A small image FSQ autoencoder, trained from scratch.
Model: 11.4M parameters, 48-pixel images, encoder layers 14, encoder width 256, decoder norm batchnorm.
Rows from block 13 of the encoder, named by matrix and row number. Rows with one number belong to one attention dimension. Each number is 500 + 50 x the weight over its row's rms, rounded and kept within 0 to 999. All counts start at 0. Numbers have three digits each. After the name is the row's rms in percent of the matrix's.
# v: attention value (encoder.blocks.13.attn.v.weight, 240x256), inputs 128-255
# proj: attention output (encoder.blocks.13.attn.proj.weight, 256x240, transposed), outputs 128-255
v.99 079:536497510498413540440431510432482536450530481469457559577453508437518458489511500440483517469463480497569445516428487504505573434489454476549488544548457529504537493444514514463572493425451440506509555536528446500416563506531425583553564442551520454440434539539526479609582529405475398497500478424554531556589521509501571535444474488482577521471463370477402470589548526499533509459467
v.100 082:483455503459417498490486516520441462587562479433511550465564405457473497506601510513506492584391475529474517467489489447529475512549476573471488485533464505494540461528435534513462440580531511492457442573554441519500389526579419600566568522514581544497512422445502681455511508576611477464458484482439565448475501506514457470392452515504374393527534455479421446464512546441492481517479
v.101 081:524496545492462427486579462417473482396539478596546598515488454372493445461436498423407445513504486502538557478578440467545604511485490534586490412468452537534512415518542589519454410587497551462403467563476562420495438562537422394434549480496528574491550533493510549557428455521448435472520431531442554459480478554455550499523553497479509520493438493450515513542476542452510505542491
v.102 075:488522489486550478510502473508535517580446424500489474524524558493417509526482508468537573491485539520534479380338495463478539574529562427503487432575475620505478520564524510460466424535552426556520538536410580502424597536537555449486490458536636379508550495486465463462565480509407566470542399549488548540479493500427553501544513462560539502485495560593528588512475526537523544465637
v.103 078:488492516514500392542449510549497459501518424587496483467453530574496524490456521530492445574521442572447544416425423487526587428504502634504570470517503497440464527488513427568538505542482542529532486509416479393508453475484478477415477410531542510454581432424505472461485542478478580398535479550525408472514545533570549499533592452464505436499459537491558499497581577437532478402560
v.104 080:505514503485488450517554511513471435437437590631535511504461493614500600539380435543530451505548516615403447531509432512473514535452494535444477390511550488456572426593552450461505516417474506479470532523537490494468434431490478432481537428564492514419443424457498553512531365514401547526607567570521426636507560530500537450559529399500547504453489555544488447470461497468563502526482
v.105 079:524532491586538592499557532577574480510550521591567543508471520497553497555490563537582526542505486548499441488574393502418485444470525480471489523473584426514463481551549488462472492557444532492445513536460463463528532485448480392432494553562468618570513501449505403528520509503463454565528567457628527527511545459454438467437632529487472533526479506518547554468487505536581565413485
v.106 084:542422531554437511523568537584474446539438437459473549524561516441481556530528534481486449482526563442479598456529523450477469451493486496526450540435516487592517519555541460484600484537606499528515615432614483466488545503501452668524458525492503454499482468462594572484555470527581563442417381504440515470517532530550547584436499447432567443572572429524542506516558503518500447491550
v.107 085:517521488499610706508564581491503641469531526564542532393417500545602396548462515474530510535631585445507518567604469478561460454512494471466461539464575500474535540517524490436449527519472519530554420541470543443468424551491505448468540516509524501466484382498559479486450488538507438541480540419513459432560508561475319456463521594495429514546522488530507586540493445488508550486491
v.108 132:468519549495515616518496499523514557454575505550584545553399534511477500533480560550478428531535501494410553471511577491487443446512509458547543520416589510451482497540546562518510443479463502519474522518568538448426499491558578411446507495548456447542616418481531391553568571398439512529452477456498517469557510501446509534479517465500478541484504367426368534533434508515545592406466
v.109 089:395452495557467677504486565566514518477586479471426559471433486568512548445511553514516530569453460513405495448575494512487457487496545489588503467527554517470525498468475460455554538575500548496424451439513491436576515533462498526508459394501508486522441554499543447534458512549478451556495462422536552451491513399522388443469446564526453483501561442515444486554518384565461447428545
v.110 096:490500542461567544517462493517551502505464481561489453562510479570548434578468508553501541371566472488540469497484557635476404466434529527462581470561425539526551432515437540613505545409481482480539482463473540550553596577436557368582517458531498496485523556496465450530528531560398510556545577480528413620504521466474456548536510437500489539455502518478649478465444426541486594513510
v.111 112:501494506493469525481535441506500524505483484483493533467479502472458540592538407436559589532523522530418524449585496427535642562511496520424426390466528517577621447542451443467542523627455463494462477458539482545406530571503417467522533503537535474478507504512565579423565421528552508398576440517415471425473447546521559491576512509515496488542529526465466552466457498460492433553458
v.112 087:517492569554431529454491454501447446511456539490525546404493462440428466403506517520466520585424512510468545420527488446428561551534416456431448536448559432546504465519529527505512567639522478560418489548563435495390434461509479555523499402517506466451559482464567527537518496472595462449504433487473515371462452501559508454422549528462411452471565412552448552558519523483453504520479
v.113 083:540570385484509508447457535500435488476491478519526510511472453502601466525520524546537511521527444563574418529536470472464432511442472546551517438462560504463445490492586486484485612481491546430452522554428422581613510430564449493507434521528404483563458549589429555528500510513471491545410533447656541514550545523436527486488541560478525535579406587514479444567455445473610524417503
v.114 080:469522493475597493579573510554485605457581509562497463457492505588580480519514483489453428410473472542502473537580450484571463518481537511423457532468479437437507467457535477513506540521481501479449454480546493563561461527462528449459514558542471492512485569492488466507511522586419459578586523372482536515442541473589396532582531524565545538507539532475550474431458478417544516512458
v.115 084:468457480593519534539566552518531556496489544491482486474508541433517413445442447481579574491539463600507522450467456534493497451473550478394476539587441471519525437541510540501526492484502483457479466498510489577534545457549525410598608568527546562558570484497544459549540587553454484547584476348521554538464529496453447522590521572541515478511516442487558454574487491513464571536449
v.116 078:443522439521512484511441445481505431457520534453444497483573456477411403549497554550472495450506456516479474424486519481455455543510540495501423419529510535575447551502587512516482474449426481512448547522550551512510499472459490569546453578458523509539432496444396470541452504539530522428534481452503462485497463444462596459503533462451530498469455507551446526471431461540470456473520
v.117 082:568508576414552422412487522579511555480485468540456488564430464477518519475552465482549482495512420550418465408499439526487446531533494514467413616498584501477525546433532578520505459482572542489470509596451489434563495436528509473448543446543455505432571337458483508462503538532495466533477589549531498533507432535454609546536489430581382532604458598495461471499480474520602472441580
v.118 083:482487565408589530490557520459527528438519654595519459523437555499478487612413508606543528477509548583425449517477457474453534563477474472430453533541494458427440417438423519515526490558507411409438513469492459539449515454479621393528501496510494514529553491533497450430603556468485477473485558522547455473517453529512538457547547497467482557459520449465586479555479496447407542512495
v.119 084:421514347510481535540479550415474454459448511389480457532459457494500420450412503468472473613465542572532512542530495429417483460493507450533524465459470498473460552516489595560430489491483532553508376464529497432483521467497448509540491486501504464471439560450500481642479471425491452465535407454593571514528514540422500539355460564486480463468580449467450456528453472550558553483536
v.120 091:529620542514495557494482616461526636522477548570563483455452533470550505419509576447543548480545474551523425506529470526448476455477539488506561390545564546545470523467532468414534554462468504427574528523451537472506537496527513393488484452563580530455484501496458389485442546516487431589612573501594487591505496495494524534403482541524465574487446519553515483503382515566559586415514
v.121 077:532565447535404367575471555505555400490468497433436487440512471460499456580508515476551465468501456422482493485438519542504553456491484542583550489538489563540520503514465501478496566457426469446567484486505450475512497486387391502515556501508498471524454500451440539436503489585580534483541499540509475549537539457500590542436528573444460454425516556635435486433537517451538573515393
v.122 078:513492464469529505438526511522528592494480539504475442430512603572493510469511502512545547559443408557553500472483552386522464460545481518429470490433595449470521524484546455544416480542477573456451558522432522531506559547556553504495539511558534548506500451465398476562530545404424432559547544514534505561476506517504486534577444400552440518561507513442573534564485520456547540483500
v.123 140:603468513484499497475502458536511439489455449488548464529475453466490476520464565500514437471516541521454523549427445434538420518532486524586556467519504514470456498516534466506519583442545463489586659547491529456605459402487446451497486520496439504523617471535488453481513635404441603518497571447487587583555513495445543451502512438423545507558443483476499361430549514536526543522579
proj.99 064:553506517507525494437533524536547530412505444507563449466414575519445503555499482493575496428503464519480454561439492568489427558489586498442533455476502572490488555457553420499466499467613514478518558484480544547487596521506523555506496380506414534534628488563483524453472505500482531557403564534418502438443429552575417477550495507514557540477519411515429500400550493418534503444512
proj.100 071:477493480506571517525493447513584461514483528466480445508527484477524492450497519496537507633474530485554551502491507546634544460453458502504543489470477420604502608467508328545612500463554504532497464578482557408484519553559468494453503270468524422480539568477510495585457563486482500516468527543483467490560528538452525521528521452567480540472495521477542516473466435496537569493517
proj.101 060:518519435553552440552456543461491427451454459482590428546494487515483555459499431502548466537582520438587471508480500510604475456497469423526599463483483528470482536488560308541532491568555507462514479563580537429493537500435527449454461704570520533511518526489501473478518585534516532430531662468437526486453549511460506443477578495512511532454498390519418508525522501507448550508450
proj.102 061:482496440567419554578497478459440493486461541509487534506556465460579465473493521442500475538492460419545596491489547544430437456497506501560537452518491506558508450488555506427470519614485485502510465554383255531559475488508444509559546466527546493515426471487489463491511428496487472434475590418568516511464450441461534495510512447482460524504422484484452537497496428526448458559427
proj.103 060:487573517548367521623511571463468519466436500505570537488548424489517560516475458505441484535530421524507457499533533438448545510584432489543548479467510480612466485536456596476395497437552492454508410547591502475582461386472480487454501797453555460537460463498569516502556527500581573464453506477498489524458463539448553464516548513504506532530568444487484591505447450451495434470494
proj.104 060:493508500581383420432443458547385619492541492513486527529531517598480578494505588471529584482572391432540426519517452488432439509526562455543490486513519562524442411499454536510572449640444476525563519445496543511595499384538573450525428479513540491559535512472497457565586604537535510498520385463506512500531482537478440477441504464551493445601562467538445501477498565456489496473580
proj.105 063:478499510486389541493564481513540504428499531506467576502539498487563453470499570547516464525522456520501499542565517488590511494477534522475448483442478549518482421513504616496340550497426434525467507528592526533484450473485447616525415373534497509486474557582521521495522465489490504501556571468526541527531514562498680496537523548505466434341514527497487531520481476510555414503537
proj.106 062:476496453447533449468491456462482388447469553503466429480554454488450486529498450470444505456505515513596433455484447507502479491502491545598484451472521523490477614329515397556520471548478541383497519533366582462518598492549471400499494560526441486433568542504515552482430483476489459513498609433480526386417471545525453497451439464487501463482468514467449486501531503510531536520478
proj.107 064:411494485483436481487443454526534428523529442478493405476535395524456658487522513502471390504437490510649499525503416463593516583566523521494480460475463571511524529475486479545415517394474453510556509487539510484504466373481418484539494716555496502471420562520501441539449478509466522487474527465464475568492447512526613506445491606472443447557420526482437505484539465571510436533508
proj.108 114:560509557466517465485416519512485384456524486547485456486574453450458625477480409511516462427493519521547462511487471449483435551481531531453453419500502582473504506409554421507474513482493531382509523475362469422491530516532436479541508787646551490557514459537497529436551493484532542502533645561443519560407474549524581474496480497470509529579405514541512503460491465500474445457389
proj.109 071:556525521435475543489594516522552461512484496494550397448462422475411565543518458555432401442462500546447555525412493437484498612498541580522440503497515488529442578458485599529523520396547504491525588574493636486475513484537498463469463707457588472544524481511409557487388488514535515520525539531493535519471522444501513559468491532515511443547444543470554506407525487565529452499525
proj.110 076:479455507481505518512552561485550590511494523435490571488475548404497477582514493514508527519477458470322547502525432457485529505548515425476461528490463424405553511563471597483476518505509483400516515486581516583539454442488556525512503650446480548452425459498533466540464382444538474511485494397492497583601521472509452485442532556559511553472563526500467415534455567502531531495530
proj.111 105:533520513494535426509540532466481460522444533482519501534372397540413561530495533579438460458487518501677551582502513476477403511523415539586471619544466480516481491506508625527536522514564552582506531476522481485596462492515573452477488308460524515499522589533452489535409543453532576513468385435616536524477534465458487542457444511476524427513483502396507521465570474492513519560624
proj.112 069:543443475498609494471461561559497362475427433514535432538486478561488580516528499520432475384505572523665511507501571505551464519528457526533442536460415549495404486382483449541527479527437542516453479613491538416516498426530452458551489595547597504532572534552520568487478569490520569474508535525526492477488484525512517505369480486442521428460463558521496548384534490527510455599472
proj.113 071:398516473498492482555505509473542595505546569503458537466585547426567352490485445467485543561559493475398470505489521636472584411504376485435502528476522531401536418629479489458606518361406523548456514486514470479488417528463440528484461505476463459481448501544499452500524478481562412533514557504460486582576564414541481476513507528559476506449575402544518459573446527521526617508515
proj.114 065:464485529484596441400393462472469408493512510481563462469484416517536541591551518511471409477496467538555593537494489482487497519424497531483490483551537465367508550588469540491491533481560503594491519452570517540464493508479610538535546479432534499517527561551476516567532560454505632585526445543459537498519540365552560499468525561441411502539540465466477507506490570543496519610577
proj.115 064:460524491486516522439418486544392504503534487453467539484457421439497491544522573482513431445553463460593519523471607434488550570541457497598464526472549490437479495521536498417442479590566478587447504488490485442568478431506559603511488346408549434455523570444541498508469467433520460473475576506529449498454499448423647485466534471520473580489420522513506432493482504459499509522498
proj.116 071:502522496520360538464500451497550597491509429520575533531471577453476508523509536463560557540539503407375519487575506460446576514535519474412539511451471506504466501443480525504499531535468470551528506489557487532494522553479564503451492120519548512483497526456520428433534501456454437505497476529536483477556543489487529527498490529484490530567580583565479512520449475471559530595511
proj.117 063:461490509492387517589473543478528594526468560480593524492521579595413485554492532504478465450492455443468473567530546579410459515531481486535501505515444479555485447466517525426530439515549487520514454457638504433547502578408504661546504625536538477538491481511477535453487562530470523466535455501506448543417543452478466526513481473499462489379492400444426499531517515530514468524396
proj.118 072:446533546534465387489395507465376524511459435485482571544565432506541493510454555468553500446511483469557480549547553543406528536506543502480504462479432548509492483537475569421433454528433483555559474499533490505532482490526563556524470365533571494522545513435618569557500474473536481497458458454468505535542477464491708492517531502410481536447460417503486552563501504406526464551522
proj.119 079:483452518488479484494428514545511507513524436497472435442596517446572523477523448520463552502496524474433420512448546519551530449456484477486522479468491503528522491451505347488559459438538478462454534547438519428518551573483531460490526869511431490494543487500513502401501501514512472572494638426402538445439505524486537443524542457574567558475490531557446483476564477526471638456500
proj.120 066:374475506516441548587549467492503497561550491468576506529548487495541408528487511466493489533548466514506607473522507595586605457499448525561429558539490519473504532539479595496453521498486470459535463522520436540511449477504359532487501556513472587516439519495538430559531470515471441569518522499580473550466539399532538538523572499542498496475513528455501449608369455511483515397477
proj.121 065:507557482521506567517586570493476630495473454488566512547399547588537444557526544467507524638564448464267509469555436484561502439513504494448503513473529512463520467519509539541469503522523540464467480409509515531432418453562572413504505390516482509490502502486491433498478450510427505424489474514482495510606557548475410533456504504503550476632578531482489499540451517438527519470512
proj.122 070:473437526468409535576472554479419527479479493515517591475519460423533541510476522541543505471528541476516452549502422569436578494500507490568501416501394559481464462497548528364602513508561405520503509461586443431563519589413476621539470511532527482534551418508503526358421493469576460471480488559494529580528468484512502468486457521448481575356428434540479549520532503518491485461414
proj.123 148:429446526463488511587407468487560557502551556516481559489593517498551458474522396475462558582520470536503485486563481608378551525481632507451454469519480513568534482425441510473407506522432487445495443401493488558432510541510488549532513492517514485557412496453558564503622436509549406471545442530440474447483458481569555547506523540566475494377590452554483499499409560494461432520473