{
  "horizontal_flip": false,
  "loss": "l1",
  "decoder_norm": "batchnorm",
  "decoder_blocks_per_level": 2,
  "decoder_upsampling": "nearest_conv",
  "init": "lecun_normal",
  "beta1": 0.9,
  "warmup_steps": 2400,
  "weight_decay": 0.2
}
Rows from block 1 of the decoder, named by matrix and row number. Rows with one number belong to one channel. Each number is 128 + 24 x the weight over its row's rms, rounded and kept within 0 to 255. All counts start at 0. Numbers have three digits each. After the name is the row's rms in percent of the matrix's.
# convs0: first 3x3 conv (decoder.mid.1.convs.0.weight, 96x96x3x3), inputs 66-76, a 3x3 kernel for each
# convs1: second 3x3 conv (decoder.mid.1.convs.1.weight, 96x96x3x3, transposed), outputs 66-76, a 3x3 kernel for each
convs0.52 091:127115115101078102154113067149121115099144142125106126145105100132145112134118085131116138132159124146108123114130122128063132118115096090129093140094104155118123111105106137123104110104097127153131131098127145134140134144121077117147136094102102136094120126110114118141122149155123121137151125112
convs0.53 106:113122121136163155144142130093119122135186148148123115111085111105080140118068100137138139127130114121105132124124132145132125100114130132117108124130127129120141109119134111156103105114102116148141164194142131120117139107090143062043154143113133104121166165094134103117174172132135162129109123099
convs0.54 094:111091119105097099149128114163127106155177179115139142088046068107115082112124109154127135135130118083110104094122159080107149124123149110109143116153149128142130095107139149143106116140143133162125122151120111108091171146159118136147144138132107126116118125126096069108123131126074099142111132106
convs0.55 097:108136129112102108145150123080092122108118114121145117137138105139090079151112137122142126134164149131109130112184165104110152081089097113111104172118117178168150145099149125127150109089120112128127072133116090076134129070125161109100122137109149132095124148088115096074141137134134131136078090124
convs0.56 108:119123084136131104141106123113105117111142088110117138133144125140115174131102104151112148119120131118141133134138102098175113131156129147115102140146128137140103120149090085194095127125129139129126122104128122126107155135132165052134145124096112116171073163135145108128131125145136135096159156093
convs0.57 094:083117095145159141155124090137141160115162132125113118129168140122113134132073120097127137103097099138125140088116149102059129122146106121139131132098152120145154128090153120196150164165143117145111124152144128126144148172142086102153138119136116124100133140087155129105134133129141107108154155113
convs0.58 097:080064123112110139135100088126140167118182154100107146132117090143084069137132070144133133153147107151170124135137164105104133120077141102101102091099127114115135176118126092126102116118105135113138108088137118120106115130122139111109111153138141092117111115106119125119122133137072055109096101146
convs0.59 094:121115147092063137134132136114115115137034140112145151135141121144114058108144134131122128108133123143099117120091110088086085107091108124092113109139090147159143129128134142118124130131145138126137135090112135133154111111134158160104128126131160131142142085146125138121145143147130126129105098119
convs0.60 098:127114134134104152132176128127104112120124110101123111170140136135166134139137093102083103127122110140120148114146140121161160086160142143090131124111152090162138085108130079176187107077101107135101167156114130089135121115124113134128142138158095108117145135131138153147121110129159127126129117110
convs0.61 100:119155151124077120106091082149177149143126122114128117162087064174098043117086088142098083106109095116139106088114142094136138142141134057116178115112161104114111128076113123082104152117120110114172122123113128127172199146152135128136123125150111129168089117173115172160191173180081130153076102136
convs0.62 097:127116095137162107091107099107138068103144072093106083129110132123174139118093108121122124143171126112129129136168127163147102119104097110147129128176137133107107103106092128195104113096126141141118147135108121139124114130138157199168151124157130113107110126127122098125104107108111095116090039122
convs0.63 098:097134142138147128174149151039073111041111126107103129160147087165182130161157133158095083126139103104134117053092128110163137124165127121125138133159144131134104115105136127140147143140142089123147113133145146116115124152188135168178104141179107097109139122120152156123099094148113112114123131120
convs0.64 104:127130146123146153096109118087066056120074077132111140117108152124129150114106149077104118086104107093136151101109113121124131146135118146152143141119130062102095073110124173138153121173161130118118117127123106146166128145138133149117130109123112152117058117098092074081148145131137157119123114126
convs0.65 093:130136070134121102144177130131115101098105117132124098140148127151125131137113113123134144135166097126094144114098119126067129113125132136143125133069126124142163152104138149121179126111118140098109121119132129120107136142103118119118146156135112135161093144097155155147131154154153139156123126131
convs0.66 099:121128115155121131146123122144125120130134122160149144126101112133084137122115127148109138138127116122131149087099113118113153115159120132110089146147138148131097131059069127136130128149106075122123115166146130175158141139116088089134108091094101136130097115123130143153129117114121107114144152105
convs0.67 087:145122150117110096132149121140147137107137126123112102150150162124155131133126122159166130146164121146129151083093103092066116105107106113140138128060134142128125130130125158092112144137139117141127145140138129112102121134107093086134141136094116142134127098140161121127106121137168147148141127090
convs0.68 101:141152140111124121112104126145164156132117149116138154104144132152163156146161138139144105127129125132129114141160187131138149129111156095129125107187145140144139069090077080118082079102105126134097133145103129108077096125155088134136081111086128143148137150109093118103141132151128111111157117084
convs0.69 103:132138092133133110094074079128118104124153142100158112126141142081099145093098118080080086099145115107150132138129070151163103102137113126115108125154137133143105130150110086169148109102108070100129119170160108139144115124156127151164152153161148115160135102162181123171085109098082151142111138109
convs0.70 110:090138140114154127122107123100094106062146114129153135115133107139147133127152124093091127130129096128142104112113106135144148123130150126125110128124090118103105150155122119158156131145106107090115132133124140108105133159143100172076120170141124127160115137141157136149117116098120123101128143137
convs0.71 104:083107116116131103115119125132169122146128141128162154095137136115118128159119156157139123143155132115123101087106092150174086121140135117127178128104125128110104116137165060136118091151099132138148169131152097099118138145136126122128130123125115131145084149137146139150103126156136137111183135112
convs0.72 111:105113132120148147127120129110126103119139123141154106116129102107130113119131130162146119138127081123118103092116138086115125125123141091062100146122137127117086083084109101082119100094111130147126152116121115146084107121119122120150094126144145121098154132125159158157114085131112089164115109140
convs0.73 092:143131111128126142109098117077076100094116120122099128156114121124110130149131117130117093140161085132141125118114110145180143149162202134139116125136116110093092105138142095093148135074114133127142146135146139137132139147151125110130137137136169126158144107133169142149158157151124148144114143175
convs0.74 101:106148085102111141083106140114136112124119095091113100076102126132162153068133115095112102105123107079120087103131118149145137140122120134152143162174152112138156082096058077139085081100091140099089107081068126089080118151153134158176120138141120105087134142096119144102133117117163136135149133092
convs0.75 099:153141139136130147153111116142125130144085127165059128139131132128169139173115091135123139124126159134138156112105110112110103103078087153149142107131131104092076156136170115111135121066104132128161099086121117085145133118111115106111143139104110132143131168148134159158135145123104134125133164130
convs0.76 098:117100106113152120094093118124136132140158149113115144144135107158150144139108103164147148135137124125118100111100138112117116128098120132128128126099126109092146140114103093114090105094136110125143136128140114113100095115146074063110079094123133115123130101109146108138099099132065084120108143136
convs0.77 094:117142116160113132119127126143100085124118111144135045138124123119113141138113145134124120157136131138119134153096078166115096150138088152129139177143158127164164128113128105134146101186158146108080140112124144145173151141139164139139169138155099097086087128109088108116150100094164116130120153144
convs0.78 099:130133141129122136120128122130154161131162115123134144145123129141142129128103094145132139109088087134125146111147157130115114096094101159110112127114103088002058170106128116143160128180122138154120133138124115165130091098093098126151161140113116169163126172129091121143120042071069075120106129125
convs0.79 103:092138123114154150100098143134137143160153152138167143069123104114109108133125131076095128131080129155129115064133160107108150138102118091168140066137141121129142112134133107115081145146109155148136122123104100116124070104163123129131118113138168187145086149143070096106097119130095146131134143109
convs0.80 096:124126113121122138117147141131109123092100101146114117093135125105174124122114093122122109129133103094123097122156125162121118127140109168144125181100103107137112113145136128137158086151111113161178108169110151130170108145095089192150124093121134141116134094102141170143139120125142107128145156112
convs0.81 097:109110137130155134119120132128121128119096141137131133104132108137191123149143153159148114147144147137126140128119120141153128133122121134125131148161139116116125152150142128142131082159092111145109116166124129129128120123146136168128078117121141159161096139172137142135149156126139164134119088121
convs0.82 105:142158163123090141102125114114142130096132128115120127125155128122132158122128092132134125159146081154111084149156110159109128127123140121124136107037128155118152114125142126162176124148148129127149085052157154155179134154114131118111109139126138129108105146129134095124126119155152112162133147119
convs1.52 078:132160136086126104154118129121156170134083111154128138158145133094161166147134122156155150142110155120169163116147154143096135156130132184142153142148170153132127161143168145122138127126142129090158076098129143110145132133136137137143142111130098170125141086135114167162132089111130164128123156148
convs1.53 106:133135115134127135134111090115083116175130131131182120095128119103129134106142130106158143173104134135145142134129126156168131123147129110052112069046107124136119159107119179030111128127109110131124108130117117131107132103109131138108101134133084147118117214139074170134127049137105074056083150116
convs1.54 080:174165133151107111160159154134165170160113091154129093123130115111115110095107096129108089172172147107153121109115151119138142120149149122163134138146123136132138162157128135104131105132134120130144103121122129110117182159175134204171109118123125136104099085133116120156151080124097116163138154126
convs1.55 095:101127115133095114131142139123150138113151123126159143098159141118115097147160138134138174137129186090090143119136136137142169095137122086098116134094088119132120096107154082117106074125076119163164112163126108130141167133116141097118173132092143111107150135194114102184164175184130131118144140128
convs1.56 095:183130150170167123144111148134123155169169141153195162094136094107147185123151150116095157130052163114127148143130124129138101137160151134131169129148167113121133162124118118125147112119104137134101123149149137121109123142136105082104141140134134093129164159130107118091119131139150065145087145128
convs1.57 095:151154138133127129128138161139129131121163146114147095152142132104206112160121127090104109141112149161115140124113111141108124136137128088114165091120146092103123146090099151170162119120115136138148147193118129106108126128095128116094105135102159153110144120198128131155128081091122124132123144118
convs1.58 080:141158136067110115128165157152151155128105079135147101137155145156154105158093129145143118119166150153132119145152134134137148131126135177155168135138167160157129137170140141150143127150139136112118093115126140118121139131126133125105136120094122147128142111103094112118120117149165174165158130140
convs1.59 106:126103101156166136131144123115139151112140144134175189170147170165070147132121108174162129142124128139118108142136153126172148114138149116127112143105138164143147115151126143123098117142128167135138145101121125132147140151146134125150124130151165146142129121120176185166125152136147145131104124129
convs1.60 100:115141120103127137125128116168132141127121145131177112077112148068150118064136100087119146105145139110153155119130114102101110123122112138150144126123133144097175119090116097102150097116148110131129090133120099117109136124096138124087149134120037089113128110094131168140131182169107096125098132149
convs1.61 098:165114146165146121149128149123160132152144126160095101111087141118151079174161053112096109098115145119133141142115131126127136140143144186164157170161153135146118130134126136178125159156126124099168112118127123141148111109135142095167114109122084127124070171118063135143134143112133058114139103105
convs1.62 104:139129127118104138133149142140149166097056110127161144124143141117100087147148145146140146157129122123096117155135092143081088106100079156144129106115099131111132107135082139038094112101115123150107127135112117099078125115159072114114108102110184150175163101145150112100154163127155133143136138155
convs1.63 103:108115112108101118115112125110135152193153155184140136088095113109143163138183125125115145099101127118163137067108098110143110125149130148133105140166170122113162106128093152118111121126133108099130116115148154128128124108118132117112111109108122097126110072133115217182135161166116143141101144104
convs1.64 099:119124126137124167135189184122114093087121123114130127096095140103148212099093125176155175122120130139146141140128112091109103115122125088114112135147152076076120128107118124132110120110114134113153125134125104147125128158119127120124120139101077086140089122164107090123096161124147112120102072133
convs1.65 080:115134122108104101122108088135178113165062179137093122133182123129135101142140148110127131126105129157172176137140143147097126135133144121120127122168133116128110149152150128122175130134132107097122132084108140127126151130139152137138149113126083094103119108168146149108101108078134187116120106115
convs1.66 104:134152120149131138157124139100089136140119149109154149122114120101165103117122114062134160071141154138165170095119161132113154139124154101177128131101118144158131140128184129120156162151137109121118144171117119125122133109127166166128107131100101077077111131110120142115126086110098114160111137118
convs1.67 109:118131131135105134134112101094129137127032132140111103150147146118070140114158123136140101157151120114156121136121134162117136154153138160139121115121156128131130097128124129080158132125126149129143127089150128109125127097112123183117114124121121090133154097130160139118123097109103188116113140125
convs1.68 071:149162145173151120155155138106108093103089093075068070152157145144091111110117120085095118108104120115109103145141143120132136130126137086116107093116115105110096172159139164148171163166175120153127133139126129121125151137173113107134108116141099113122159193144120125140150128141111128128133162169
convs1.69 106:110136099113102113127132101153140139137109111142155122161172148114129140103177116139140157174125183170150159094135134103135138104117138121107116105128090088134109162128181148103168147150142091125104115168130104138120140112105136132098111103132093095064092083113107078104087139117085114145136121094
convs1.70 110:134140142117167140144100155161150122164182142139186125115131118038115160148159148149120142161058143179126155161137131138118138154141154157124126138120088147128093149124146110110111086067100126144116108117136144155149091140171130177143135137120101098097122125054071138108113127162113108159124139116
convs1.71 103:129138142138138184122143147125132174081059110075145103122110122181123065114108097094120139081056095099065147103097111139121123130148120121123117122131113124090119093136121112137118128118102145117159134096165124138134121094122092095128123126100164124081151119142137152134156165154178147149131130137
convs1.72 112:126144130136129135125112158096146091144180169130142131172181167151161147152174140177158106191139094190120119127133133130127141142140147054068118060111158082125157188167141174162163139152156148153161149092110137135131108108135131185162106140125132155114117122150127126173149146122094145117105131093
convs1.73 110:101107103123146105094080083116137145144158115136134135141117141118133151140119122137113120104115123131133135097116090120097106133110112112147156099147125089114095148120099143139126135122138099122103146153103121152128106093095131105129146149175049034124144074102158148164142178121107138120144136111
convs1.74 097:147124104153136161144148157137144146132116151145123145154118130113051098142126117112085144111071105144121129105121114137134134119142113120109109127149127105117153129111123113099123109088113139100130097084079150104120112100101118111108134105096145154141177122154179171127137155177158146187104128111
convs1.75 107:138149152135114142107126143123111140168105150159206173150102125106130134145146109104095112067106101122109117140144135125118133135131141138144154147133189125107115129176129124129147129171121138089120147128157159115133107092128124118127146112126184125128137167078134144135140126144144112164142137136
convs1.76 089:132137129107102110113122120147117125171093111160124149147149088130152089147163121174169144175187152136128127159144154155125148143126144123172133128134130141120129180136145164095150178149170123102112091093113108094122136141155159153157110152145100123115104102127094143137104120103196201146153132141
convs1.77 115:124130093110080126121127150150111117167128127146122137095138142079116137093098141123133137125137148147114145117121077148131112131134089106147120131144129134117123148114105117154122135138119104123102121148115128131118130097041127088047121092061138101078211125083142129099083120152120139176135134124
convs1.78 115:143159128105110095110127147127117135112158116099147140202150108103128125168143126105116155154145170122091120137136134138111118115126109150125165099157172098114089129120147136138128129159080123157145105156101105124093132115103128147123133116135117196138196173129113097115151140164113120166147161169
convs1.79 109:121145111132145119149089134082108107119135121157098075126113133119092087096087136136108100156192131095135129126117117116127116141119124094084111152150161121104138158117112147120120124113085126124145121109112126087124140116101128155153149154160159177153093094105127103105138117114111081146138093158
convs1.80 101:106156136137069094143108126144135133120073131131129145165136134145138102141101117157121137139132172157151162119113119145039118145129146127127149111089178138138143118175134129060149092107113112107134132134150139111128121103090106183113123131118141092127045158133116071136150170106123061156092109135
convs1.81 073:121139130095091131136126119128100077128110114108153112064142081115142118123121120122130143131149094130127108112105112122117118097115112123074090123111081150094096112121120117060119120116125136145116116127131133129124131129164095155145109138141141174142125079137120134163153129122151184118139133114
convs1.82 105:137137140141136128152129171126140123133074200166132134154108088135105103103111154145153152120136123105134118133139132119106119137128129144142173152177186153147160099117118071038139108091097136152137154167134124140124131119145155154092146110102145138156077156151118125062144139126145136138142119138